{"image_size": 32, "crop_scale_min": 0.7, "activation": "relu", "experts_per_token": 2, "widths": [80, 160, 320], "num_labels": 75, "optimizer": "adamw", "beta1": 0.8, "batch_size": 512, "lr_schedule": "wsd", "final_lr_fraction": 0.1}
Rows from block 4 of a small multi-label image tagger, named by matrix and row number. Rows with one number belong to one neuron. Each number is 500 + 50 x the weight over its row's rms, rounded and kept within 0 to 999. All counts start at 0. Numbers have three digits each.
After each neuron's rows are labels from the 100 images, of 14848, where the neuron reaches its highest value: "patch colour" is the nearest of a few named colours to the mean colour under the peak; "top examples" is what is common among them. Only what is clearly more common there than usual is listed. The data: photos of plants, animals and fungi (iNaturalist). In brackets: how many of the 100.
# fc1: MLP up (model.blocks.4.mlp.fc1.weight, 640x160), inputs 40-79
# fc2: MLP down (model.blocks.4.mlp.fc2.weight, 160x640, transposed), outputs 40-79

fc1.291:501570575494438465598439515573388518450554513460577465589554472490485518525490546517468519468402432552496530470523593509
fc2.291:446513580547511501443550518482509403544577500459537489502457491652564461514416405484603612557534578445509489548521414457
patch colour: orange (61)
top examples: phylum Arthropoda (94); class Insecta (93); order Coleoptera (30); family: Coccinellidae (27)

fc1.103:514580531545494562564537447477436480523461459476461468573518552517480550450547551514521480518484484573491526560486492492
fc2.103:485457485511513462438549534449506590475571487570534497420507454521505547529541388515352509477437473480520471507602514516
patch colour: black (61)
top examples: phylum Arthropoda (60)

fc1.167:446458522479483456516535507625344553527455548459485475505475534468459473504481612528442503458496457512473570484522596541
fc2.167:425441528544468570471532485603501409502570464588510460504595525614556503488435452449532524453484432509435529518537441468
patch colour: yellow (45); orange (30)
top examples: order Lepidoptera (33)

fc1.65:530624576500523469568456534495458503485475525489560465562566555437505526530453581537479468468440457495450563491447591513
fc2.65:478467557551476467462544442534485434481603468502543452512427510625492486552482472571543623498456540485581495579504458461
patch colour: orange (44)
top examples: phylum Arthropoda (77); class Insecta (74); order Coleoptera (35); family: Coccinellidae (35)

fc1.578:509446546476508411522560506509528503433463556550527444590399466421456542429463521561466469509399453597499564493471453536
fc2.578:460530426504508501435531372514400404473601452486510483467501450528486510557515395525552469473495631446541466535571479468
patch colour: grey (77)
top examples: class Aves (90); order Passeriformes (55)

fc1.308:513447480475486517524591422456496562622501463562553504420578561505509568526442512515461552521479488473471626570503502545
fc2.308:520540524495383454452535449426497591519558513467469629488459454589508441470590559530505467441456398535459516532519490503
patch colour: grey (78)
top examples: class Aves (83)

fc1.98:519512442428495512546631523459494464566558482474534469500476537525495482554389478478513537446440498488419560478464505503
fc2.98:426483500455486473544467500500530562419516553481464603443568562421534401524527604481484482454526444445456447424523508531
patch colour: grey (77)
top examples: order Passeriformes (52)

fc1.563:469573506545545563607516471500486552466555514453521505627514594524463456484448551530516474501505550576478482487525547421
fc2.563:495515508542487512486539554521442503555529409501540468459537419556474555429487408440439552505511482404582436519538424548
patch colour: black (58)
top examples: phylum Arthropoda (71); class Insecta (68)

fc1.526:508524543534502497434515447519443489555491428426446444483511545573445405520405419508596464491519544507423540554571501487
fc2.526:490608520484496526519481531533422522465458532434472513504452594368526469494512520532449464409528445564560357404480561473
patch colour: grey (78)
top examples: phylum Chordata (95); class Aves (93)

fc1.282:499476510480541519530539443475495607504519536457542474458453544532545428537571498512523473491501524455467481493455534483
fc2.282:557588545527505510497551484516474590455384572493466470582503468464557452523501571560456426483495535528640499479541532505
patch colour: grey (82)
top examples: class Aves (89)

fc1.362:494485502433499531632435447510508500418513532454574507510523516429455540484515542470462529495470486507552572504446498532
fc2.362:508441569511447509455462539439498481564584453518434486500511495642568441511489378481507623497542483509541433512610480524
patch colour: brown (83)
top examples: class Insecta (75); phylum Arthropoda (75); order Lepidoptera (54); family: Nymphalidae (42)

fc1.288:412483518545428536545557447630402483506487588538496483541548507431415538516461643457520571527476486498520435458454643484
fc2.288:513514514492475467556435495555568522512476492503423474399381446509515542506566552553411487525599493486349508478500470535
patch colour: brown (67)
top examples: class Insecta (71); phylum Arthropoda (71)

fc1.445:426524551586524500524498557499437521474494575520552487539541478473526558517483614471492526541521455444542455413450516470
fc2.445:526512436426492382499504510524479475400515537454494494523481543335454452510487533567497469374461474636512493545531567492
patch colour: grey (83)
top examples: class Aves (90)

fc1.450:550529521509498454604439470463522456490488529484557477585577531427533493443452503552467479527472577506502597573487501509
fc2.450:496442532522507490461523528505475458517538416534482510457470455604497543518496370459547515432520423519574449548393501494
patch colour: brown (49)
top examples: order Coleoptera (28)

fc1.425:448548581505377466458537424511425523423596598505472489484563491467477414585534479508596516421449464487544474601525509421
fc2.425:535512557534531568488483551473531558513506548438477480504502459490554419527469433440424533537484561434461480523500383478
patch colour: black (58)
top examples: phylum Arthropoda (66); class Insecta (62)

fc1.507:490533485536474418510508562479478453582567448541545451429403488526563601487463506492574511508442478487544501450483496536
fc2.507:488502428510486547498456497372481572449449573551552548508621495485564407524441513522515438419514503486456637526555466551
patch colour: grey (76)
top examples: class Aves (83)

fc1.141:447518498519449476501586454488511548546527450559574493441416490517534539467355541498536564508453503477470506522494493554
fc2.141:435519485458467530512369459445488578394482529506471553550550503514457449560500584536457511405528484580423499540522495534
patch colour: grey (85)
top examples: class Aves (86)

fc1.573:501574551557419435480513447533509479411578587509551344552471465472498488501489517514569551477460546476458435482491483440
fc2.573:496412463495468501557473549515515528463542486603435483566435465523519414490468550575452473471428447601576531552626477452
patch colour: pink (28)
top examples: class Aves (84)

fc1.597:459548467471532478519434534466499554441500474517453463507453540587504545493506526510463413443595496525528509503518573527
fc2.597:509455422496430502422504442515463453536505481534505491465624517515552523426492406501518599495563381576404544524502533440
patch colour: brown (59)
top examples: phylum Arthropoda (60); class Insecta (59)

fc1.147:489569492573499500508412564543332496394526466487530506479453546479450475598479508543468449458480475538512475471515619450
fc2.147:497471495490515586495467495519581428503617480586499439596555435532577447512491472533478592493461564548541483532589398534
patch colour: brown (76)
top examples: phylum Arthropoda (75); class Insecta (72)

fc1.374:464582608446498466580514511604447594474458493466495506544499500428455497529520548496466517407416439512503574455501531514
fc2.374:508462568494521489518494546549563461532581452502595476488463505624543445480450412504548551504430473490499531573540433464
patch colour: orange (54); yellow (28)
top examples: phylum Arthropoda (65); class Insecta (64)

fc1.209:495596578520494470644474511528445521447474496451543491588523583468493445569510540511482595416409485496534501484503586513
fc2.209:455456586525540458521550562496551453479600484524585473506466547622581429495450458525582595561443520487536464520514415496
patch colour: orange (54)
top examples: phylum Arthropoda (83); class Insecta (80); order Coleoptera (30)

fc1.556:368414570417428438534532511610514553454529538476562509577525551460411480451490550593441441504409397509499541526446510566
fc2.556:522443513545506530461517498479557374546621412454518418454595504618571461522477444476500604505488600474498485511571496423
patch colour: orange (36)
top examples: class Insecta (84); phylum Arthropoda (84); order Lepidoptera (51); family: Nymphalidae (36)

fc1.439:475472528531505530534568450539486461481479511557599535562474576431528567440612495533448501531533513575545543582411541549
fc2.439:558575551506483582525467489491476562448495505450469489534511558460570556420381495502493435446525513527544494459516521455
patch colour: pink (29)
top examples: class Aves (93); phylum Chordata (93)

fc1.309:454514489455479504558470450531484509500494547443514465607516516441482515467466534508593551455481498592464598543432500544
fc2.309:511502527490498466497513518549488468486484410529415531506419597573537482516442409382506546451554396540565415525528538480
patch colour: brown (64)
top examples: phylum Arthropoda (60)

fc1.216:400501499463526419575580426614507471488422600539544524541557522407430488518428565495553531505549533487512504431451466531
fc2.216:526531486464471473453494514472533410511474463435453458444514467560521456622404461449542526469646458470547453460515476435
patch colour: brown (65)
top examples: class Insecta (64); phylum Arthropoda (64)

fc1.606:466472630475356537468519431610440515407576589467504429481517495484445466512494555536491535454458478566530510569540538522
fc2.606:589451458522523470454524453529555480479523530526501508391371460598537513529466464517478507579523533524384535510580432495
patch colour: red (46)
top examples: phylum Arthropoda (66); class Insecta (63)

fc1.390:443530474503511582493451468520533539448536538480501408569585566537477538434455644536468510485498556580463590537446589411
fc2.390:458492520462474496458588425549421505509536560501541394454553500515478564530582466474433514537515538506497503551512525455
patch colour: brown (73)
top examples: phylum Arthropoda (64); class Insecta (62); order Lepidoptera (37)

fc1.284:422439546471381519432556527494474537527443536575511514481609551448513499442446509482506452493543470469433613508427531520
fc2.284:469489556452493512518527455582519512531534522602594472536469451621545530502467504505526497548316507495489531535495413506
patch colour: green (29)
top examples: phylum Tracheophyta (33); kingdom Plantae (33)

fc1.566:538612531496510428498497491449527488542547441554480482576476471440527587422472546568525462502502532456443598516537467484
fc2.566:459425468509453480493470455511472535472535412504503638440502492451558386521483437560549535472492463470532474529551520485
patch colour: pink (43)
top examples: class Aves (88); order Charadriiformes (37)

fc1.158:430550553552500520490445481520457444530465476561478524564513495536450567446490458540548468559604591486551471479507550490
fc2.158:497522447410548474524511529508484531407489529500512552447409552436563422532448511510371463442528426404452452416513520503
patch colour: grey (77)
top examples: class Aves (83)

fc1.269:474480489578421505523548461510396545463489524562490458550569534430498529480486569494527544502417477599481461507511744452
fc2.269:475524478480470448542471536542522556471537544449543450396441506461439447454497535531399526483488576493456469475537453531
patch colour: brown (64); black (28)
top examples: phylum Arthropoda (79); class Insecta (78); order Lepidoptera (39)

fc1.215:501562555491464493572511475542420525493447464525562479530492508453548548565509587497443500443439444584485535426473644464
fc2.215:422434545576419513479516463573508517494614465561547443462449492610569461550538458542531559537460552462455478548486476475
patch colour: orange (39)
top examples: class Insecta (72); phylum Arthropoda (72); order Lepidoptera (33)

fc1.305:475477528495496527474544494540442452448557483440491412594573505562491510544420484496501374530565441540432505457497557457
fc2.305:506481521504445434457478450467551590533511540440548578511446535521404471553510543540525508553436505508466487417441529553
patch colour: brown (56)
top examples: phylum Arthropoda (61); class Insecta (60); order Lepidoptera (33)

fc1.13:519548469498460468434534537517471507467532413449476466455480456510516447493395505444593515494476574430403519577491516514
fc2.13:468584473436411473487446434550450562440502590482452533497527575409542481517534636494473462374527441590549415487503517465
patch colour: grey (87)
top examples: class Aves (85); order Passeriformes (53)

fc1.619:499461510494482448540481505505426504422493598557566428503546496448451433430420392541526415513485568639542544452472592471
fc2.619:487491521489460634441517412555457481463571416471440536487535450562400472508485506526463522444497530548543480484527441480
patch colour: brown (71)
top examples: phylum Arthropoda (61); class Insecta (60); order Lepidoptera (33)

fc1.162:403475574486505518546441504467516482568476491409489496499498482443460448503514639476488535471506553530528512593565513618
fc2.162:596446460538439531543429576471611501393589491494494507544439519565564556481470534539462467474549517479499459455542499456
patch colour: brown (58)
top examples: class Insecta (61); phylum Arthropoda (61)

fc1.454:465495509469414542446499421518477515581502498454602532486509524533509491426521486525437537439417488602497528582422508543
fc2.454:446533519474494615526441487481466528463500523547518576468487534568423533515451556473499439455493445469509467492491504519
patch colour: pink (38)
top examples: class Aves (84)

fc1.310:483525581484500404471537343525498425513508458487496445525516512418461489401520483487493549480478511629465544591465473496
fc2.310:458542457487524549524431591438480596511368576471542494549556517505503525517553543514473458455525520451591486521520549462
patch colour: grey (83)
top examples: class Aves (86)

fc1.43:483504534464415503582568467637432551476500601494505438582505527420454492502493549480516542480382467569557486529541594548
fc2.43:487467503535475417515434514513511527503471459490506435414428531530473541496529477534418529531588565472475448490552542488
patch colour: brown (54); black (30)
top examples: phylum Arthropoda (72); class Insecta (71); order Coleoptera (26)

fc1.404:413554447524573557469495556538472509469452453556492559542537503552493462565469586460611489428543503580564507549514469519
fc2.404:548549462527487542549511488553509521595562415386458368526525451543436516491499443466514604507461477543506491571547485424
patch colour: brown (60); black (29)
top examples: order Lepidoptera (31)

fc1.502:495516561502445457488524489587443525529498486520540458490503503514485546448533563500438457513409380513499534479464549549
fc2.502:481397527414466550487552420574542479555560467485487445496529526680455555483464502542466579517521549498464522559469494417
patch colour: pink (44); white (28)
top examples: phylum Arthropoda (67); class Insecta (60)

fc1.405:517503498575517480511506483505502464447539456449499477465448506546448513525560442559545397445556584466477405552410524396
fc2.405:599472551522418542474455424513488479436521398482460479537475469485496447490569616528468553494550558540530470535558557443
patch colour: brown (51)
top examples: phylum Arthropoda (65); class Insecta (61); order Lepidoptera (32)

fc1.539:445523485525407568507497506508431529453433541502463433607559577455447499444503574498550453540482533592521476510498696478
fc2.539:459518482462485401507478493561500577478520545443551410409428520481432495521486568522373512461470580517426482478506451505
patch colour: brown (65); black (31)
top examples: class Insecta (85); phylum Arthropoda (85); order Lepidoptera (47); family: Nymphalidae (27)

fc1.125:500587499500506461492491536432464506582541468458510597514393527467501577484544588532485562524483490421533494430489479539
fc2.125:436410517592448501496524503489469566440594484475472440496537527522630461546556482520453536535510516465489387459504540554
patch colour: grey (77)
top examples: class Aves (94); phylum Chordata (94)

fc1.414:460512499553460490568449503540420464397556436463501442504497492512431437526492536514442409394454457555541492462435544456
fc2.414:525422551504478523496534417564552425491577472585538458488498468640578555545493411504484615524422520536498506521480398473
patch colour: brown (67)
top examples: phylum Arthropoda (75); class Insecta (74)

fc1.64:520402431466471553519573544500480502477541407507535491446425531497579469574513567564503467510569437418595530405490534510
fc2.64:488512432538543535530396584479457566424500508498589510513554511493436519476445512480459429454587525380477502496495504522
patch colour: grey (87)
top examples: class Aves (84); order Passeriformes (52)

fc1.1:450478542520499476530462481517537444434471584553553482583491445468419568450577561565444491464509437620615506591452528552
fc2.1:538566424418495433502501492536501671514539478453495532464457587391545504452432521525460478408471458499483462431544503474
patch colour: grey (85)
top examples: class Aves (85)

fc1.168:406460496548559552516568466493477584493454605587541540549508503550488454551490474473531573511504497588652526473515536477
fc2.168:490511486507449568451496416569569485537595442445518476510528459584425472513539479496511677440520575572536471577525482448
patch colour: brown (69)
top examples: order Lepidoptera (31)