A small multi-label image tagger, trained from scratch: 14900 steps.
Rows from block 10 of a small multi-label image tagger, named by matrix and row number. Rows with one number belong to one neuron. Each number is 128 + 24 x the weight over its row's rms, rounded and kept within 0 to 255. All counts start at 0. Numbers have three digits each.
After each neuron's rows are labels from the 100 images, of 14848, where the neuron reaches its highest value: "responds to" is what is common among them; "colour at peak" is the nearest of a few named colours to the mean colour under the peak. Only what is clearly more common there than usual is listed. The data: photos of plants, animals and fungi (iNaturalist). In brackets: how many of the 100.
# fc1: MLP up (model.blocks.10.mlp.fc1.weight, 640x160), inputs 80-159
# fc2: MLP down (model.blocks.10.mlp.fc2.weight, 160x640, transposed), outputs 80-159

fc1.595:100127129112122133140178103119114151083116148100094154116127147110120146120145121120130141066117140092116108122101145097108154122118119145109138170163163137095124126177134138136130133133134078144116111103137092118143138135118146112147082124
fc2.595:105103098119119100119105155135157153180122134125106103110137121115136118116123134172168131133150120113139151113120119109178141155106104127108105148123103081143076084126125128170131153111146122145123114156130122151144182105170130097113148123
responds to: class Insecta (61); phylum Arthropoda (61); order Coleoptera (36); family: Coccinellidae (35)
colour at peak: brown (68)

fc1.334:154130112112123122115174115114136073094101155141110190082155109187149122143094155113168129067136086131072130147137125109126124114118109072107124127137117141113110141106120145163087104119146126135112130167126162141128132103139159149149103171
fc2.334:158105199112151150116120156154134091117109145101106136146128125120099069213103132161106100107131129123155149179138104126115124142141101133123132142126109138102130144138127132196121139159130136157129111127125124143100126147114114111097104139
responds to: order Charadriiformes (30)
colour at peak: grey (81)

fc1.185:105125148129176098113117116145107110135124182109102108127187139080103135070162128125125071140121123140164149132114133141146156090159107140083173103142108132090127143134100097184150158124120153124154137114134108126142104124140107169077124143
fc2.185:141110137120134129103101129123122104126114108184160162103125111144108093092168128067164096139153111130161133140149102162122164097178131148103155050151143102124153170128109111116125141111114140064129119137105124133129176156090147155113113128
responds to: class Aves (85)
colour at peak: black (37)

fc1.198:110123121112188124153092155143149072122101116123117128111135126101143127136124136145116089149144105122111146108179128135114085119160110108138146104126141150125134139106098138144138130171140155144150142095139134131093100161089133132134139113
fc2.198:142128122164150116170131143132134088067153111131104094107144189122148125181199117123134141129141127112138127117084119161111135068104164120148088135119159121119115142151140142119160140112102145139118094145139150083166113131099097077106136130
responds to: phylum Arthropoda (73); class Insecta (68)
colour at peak: grey (80)

fc1.69:135101136070111132107149114152123150124158145105159153124100115124129137144109137093102076138122125157106137137139139072163131144118165146146122122138125107118178096125102169154105080121126103096110172125135125153156139108118116151147091131
fc2.69:127121175069136122099134146127112174116090186115110100131184150106097109163151150130126130136129113132131156125164111125105149089142130137130187110119160129126131132135079102135111150122098108136149123105131091149137116146171098129098090079
responds to: class Insecta (59); order Lepidoptera (33)
colour at peak: pink (38)

fc1.169:088109086165130113165151122127147104117107108179114170163151112141170161109079091103131107170124130114079118105129160129123129116133127138124120128168138152119091131153106138138150082106100115129115135112109107089096099088108157156143106152
fc2.169:134115118155134103186126136112094085166087111135105096121137149142094140117083109146149121108157088129107126152139124099095103132081132134150105155160152191114126115125141167113172106135138160176135131106154106172078130131148161119158147130
responds to: phylum Arthropoda (71); class Insecta (68); order Coleoptera (25)
colour at peak: pink (26)

fc1.188:087150135103118163165195129125112130117136192102137139137167156133112120107174127142123108114114125132152109122141181148091137143134139127125130198124138131117134101158171127130158160125119113123124100162123125113156135143140132117178131143
fc2.188:156112113124114115108114125141103123146086143099079150132138108117112156067099128134133129127141145131152103159146114089148133145138128104104124084170114135165156103141113130143157098132220095132101104129105131130114094134167155114139125154
responds to: order Passeriformes (50)
colour at peak: brown (63)

fc1.199:131119077140104132120115143104150127098138117109087101099185120124131160116133150131131153124115165148131104152127134130139144115138170089091144130152114133143122112110114113112117121145123146122145140133077150155080129092113103105127115100
fc2.199:157125076125084128074142138118088164113126148120113145118152125118091143116174163120107106154115108152125141128135107138144152121155132137104154090111155129149126130125121109142100115118182116127090129112117119130143107121158137116152154131
responds to: class Insecta (63); phylum Arthropoda (63); order Lepidoptera (40)
colour at peak: brown (50)

fc1.243:093091081099129102117102125143148132136121130120157124087154130141157167099127112140171149077152088130115167107123100104112125122132130100101117151164180079128129098129117117129107093139148081119164164132135119159121120122143157121141100163
fc2.243:102123179102123094127111110113137152123153139127128099104118127125120117091098136145144160076136156114121111137135169099149116161089155121124100155159116100101122100126120152133135123137140132160130155155095131185164148154171090092157112146
responds to: class Insecta (89); phylum Arthropoda (89); order Coleoptera (52); family: Coccinellidae (40)
colour at peak: brown (58)

fc1.67:096093122086128141132101139131147117138089139159175163165158141157097137091134110117155134105156112159135125143142096146083129136091149140103136081178146121147166114144110103116146119152114087129144151163179147167096138145132169106147079141
fc2.67:149132111136085125139146112139155160123133124122115115109129117118159147118078148141127147124122142090083131135131183109165084189134128138101133164141116134087105101132120138138124110111137140179134158155112109186126106148188123118180131141
responds to: class Insecta (72); phylum Arthropoda (72); order Coleoptera (29)
colour at peak: brown (73)

fc1.45:061140141110092135142120150110129124134131140108109146140102094147168150127103135138151113142133077139108103102160134112156123181124074141112159144134181097117137134110159118105140123157131116091157137111101090154105154081100145169153089116
fc2.45:143103120132158110141119150137086092151126131110119132162149105112127137079076090093091093111117110119146134125168155097110143135162125113126137129167147173140115130118129102136151143140147154165153103128123078141115116130129135139200146148
responds to: kingdom Plantae (31); phylum Tracheophyta (31); class Magnoliopsida (27)
colour at peak: grey (76)

fc1.512:112135127095139157152128138093194179124096158105129161133129120118129122121047151144117160103128143183159131101137142119142118142113135090130135148147118088109117075107171150112138089132108123114127127153089119105106126121096138127109123114
fc2.512:163120125128119196136134094145164114109141153123119149143152079125148147132096143110088081133102149130126109119128126102151142139125147104167108186118128099146159107134149085133111126089102109097085103145125144099086139108125115161147140150
responds to: order Charadriiformes (26)
colour at peak: grey (81)

fc1.614:114102130096113099143140161146125107142106132142167133075112129145101150088113129114177114108138110133139128154161128096122151110121121131122102142177151138107189109131126111125138112116164118114131139106132076180129132115105140128175097136
fc2.614:098098110133114109114151150102125118154163143140118099082125137135100152122136134144120123106119124130134157119114172097132136157085144100122113150126161118084091098094124132148147103122130162184121155156139152175143163144157148108128154119
responds to: phylum Arthropoda (77); class Insecta (76); order Coleoptera (63); family: Coccinellidae (56)
colour at peak: orange (28)

fc1.490:138117118117126112131176075107120121115113192132109118107113107178156177134151133126148146127139137128067114134150128125088105139095148085116124144106150118133118094143111139144080100091146110133176131163142135131146067123127163148162138101
fc2.490:168126127099109122140142091144100188115112151108132124110161127125121152121117169116133133112115059136106150114146137141132137123146135127088142159151147139113175097180143094129137120108138091111120145131132098136108149151165126127158129150
responds to: phylum Arthropoda (64); class Insecta (61); order Lepidoptera (37)
colour at peak: brown (62)

fc1.480:133121097141113119087116096110102158087127102125115166155141120160153151116093123156085157121117136145117122139147183071128122147074139087139143126127152112131157123157150144130158099131093109131119114131113086133090095115116142130106123129
fc2.480:160121158174114137153116131146089090116125122163163119127095124135131089123145139083147082149140135157116132158162126113130125132155130129134124126136106123114099164161117086137162170108113196126155104168136142147126151188123160143134108132
responds to: phylum Arthropoda (63); class Insecta (60); order Lepidoptera (36)
colour at peak: brown (56)

fc1.565:135112138138138101121145124164133112110106078114131163174150107125101117121119126150150144098147107111114142123145184174115150157174125116121126126150110093115143148141118131130138126140155090129071113105066109106134125121094137087150113152
fc2.565:149102135088123127140121149074144136172125149093143125161170104115090107149109172151117112131112125163169158099104115158126141111136117124123160120129171167117109142130114092173099110121102096103146138100160119133148100122140096122104153143
responds to: order Charadriiformes (29)
colour at peak: grey (78)

fc1.56:111144088137121201102139082128126154125134135151156132125157115147135155126102169139123080099120134181100119114125132153147133133119091109073155110131101106139164106117144110097124132129095106095127200165142119130141139127105108135158164133
fc2.56:134092138117130131113121133131156125121130149144122126167180129093104096109155166174156114098148116143135187123093095180088133123100142095161135101138127159079144138166103138164140095137159072168126154093159103114173102132102125108140106144
responds to: class Aves (87); order Charadriiformes (49)
colour at peak: grey (80)

fc1.374:109106132095142127130136169089161154160071128107102122141143145134100152121123121098114083151123125122136113154143124152117100141164137148121132137121100176109108105142077134111142138156122118126133136149093134141093109136131176138110083122
fc2.374:112130124128129127113175112104142149133135105125139155120125142149172143101147088101127146122131120120108126127120153141054117148102175149079085147137132113090084116114136126165113154108108118137130139169152106163146119151088130133140161142
responds to: class Insecta (73); phylum Arthropoda (73); order Lepidoptera (58); family: Pieridae (43)
colour at peak: pink (30)

fc1.165:134140158111125149149164141149100140116125159088123109141144150116078133115141139140108143100150117115128107143145182106119102128146131093130116192133177080116134095130126096168149162122131084157148118163143099131184134123138156133170118133
fc2.165:144115143104134092145134136161131116106112174106065124122194135107140129082099125139156107089108085147152138132120118118155148157137114106131133116156109152138167098170135105153167112145170086149097088137091123090088122135148128108138097141
responds to: order Passeriformes (58)
colour at peak: brown (59)

fc1.148:127120123101139132084136111159105163115130138093140174138115137165106151082106117148092129163111127121118112167150142065138081197096144155112121097146136113154159107154127189123130091090139106094116121116128144133126110119136120110130095113
fc2.148:132101153132095123099144139129108175109147141122134142145110117136107172087144155146105100140125150151155112166106082092176158105136146131094172102140118119128144116105114067150134133086151110093115114175118089087144141154162111146142134142
responds to: class Insecta (61); phylum Arthropoda (61); order Lepidoptera (44); family: Nymphalidae (27)
colour at peak: brown (65)

fc1.326:101131132116094140147138110122120155117124121115109151134116139134102151091153144112132110135104144142157119160156172117124142167125141147132115146148132124165135112161110144186156136126144140158117125141142128137130151146161131115121132162
fc2.326:198108077120075158131121121135115120121103140109119124096156142125130124098134179134153109123136097142150134121130089118172115164140123113128135104151152114141108108148127141162124117125171099117115137157131142105128126139153125110160131142
responds to: class Aves (83); order Passeriformes (73); family: Parulidae (29)
colour at peak: brown (67)

fc1.52:095108105149116114104158128089107110140172101132113121132146087141156117121146130110144085121137117146137126133121190141107191124158107142112160121172138122096146139126132080112135155149130138115113095093139059150114131126150108149147149110
fc2.52:161111096136134142103133144134143122152170150132129097140126113140129113109102143146149135099110120140127166136118129140157134112176118090103165123126124118081089122063113119138096116123138131150161137131166113173167129095169128166109171163
responds to: order Charadriiformes (25)
colour at peak: pink (38)

fc1.265:128127111150147094127110124093156172140082102127113140076131100107151130122082185126176118149109153129125163117139171120166124129147091108125154099170096148145126129158113097125100106148175153080122125150111119141121077076153127098075136116
fc2.265:143115122115110136123140141096143154122148151097113143102145095151093090157111116205141160138125099152121188122115118098138148140097105142153162133143121075136123157152134104139120105140114114127150143103089124095133110114122084122161150083
responds to: order Charadriiformes (29)
colour at peak: grey (76)

fc1.291:137125087080117103125120103142144129124147132108134147150142142121140142105134118108131112126127131131113143121147102115102113140120120126129119160125161123163173155158179168124103141190180099054099097164156100139141123121104165134124119184
fc2.291:110140131109167141113153083138128128125162121097124099138128154076128167077130098088113077103082119096160122170159157126108138145128141115081142113117111147121170106132129128155148158149179178153115108119136097135141147163142132131128159149
responds to: kingdom Plantae (42); phylum Tracheophyta (42); class Magnoliopsida (31)
colour at peak: brown (64)

fc1.575:149079158109120080143130137109122139110146181119084146109124091134078150115091132130086148071118107149124126140089156087145141146149148123126145110142145124094172127067144114135143062101153146168117102110129137132116155150146121138159131145
fc2.575:123156133144145113140117159146159134133133079143112096145082139129133095196149122144135148154154157145113119128151139092127101131098089123151097158082114107109084136124105173105124147142091135126166132134103136146099105114097139145152107110
responds to: phylum Chordata (93); class Aves (88)
colour at peak: grey (75)

fc1.441:135115094128155115135105147100147114127121121116100095072159129120125166063134120131148122103144104142154145096134167118140157121089138111134090155134188150105107114104126113125104117166115133136144131111078138143148141120163112128123163123
fc2.441:138142127141123122132099113120148117090129123128144115092132170163103129115138165137133123112137103139169126123115070158136141140163115142135099131134134136094113122118122158122127149127126126120123142149124192121170118128107123083097113149
responds to: phylum Arthropoda (65); class Insecta (60)
colour at peak: brown (71)

fc1.603:153152110139117142103101143090157077141118112141135155094204117103148143099081158120141112097116127115117121103120162119165143171127128093152133108097160148126139129118134126108137090126108103111131136107115148139155112110116128162159148127
fc2.603:152158070125106151157093079166120130115113144149135150105098143162155133131113126117125182117163154134116116119131143143095133141144123145157074142149160147117101115113143153067136102100118088114140135150114126130132125099123151107166121173
responds to: phylum Arthropoda (62)
colour at peak: brown (65)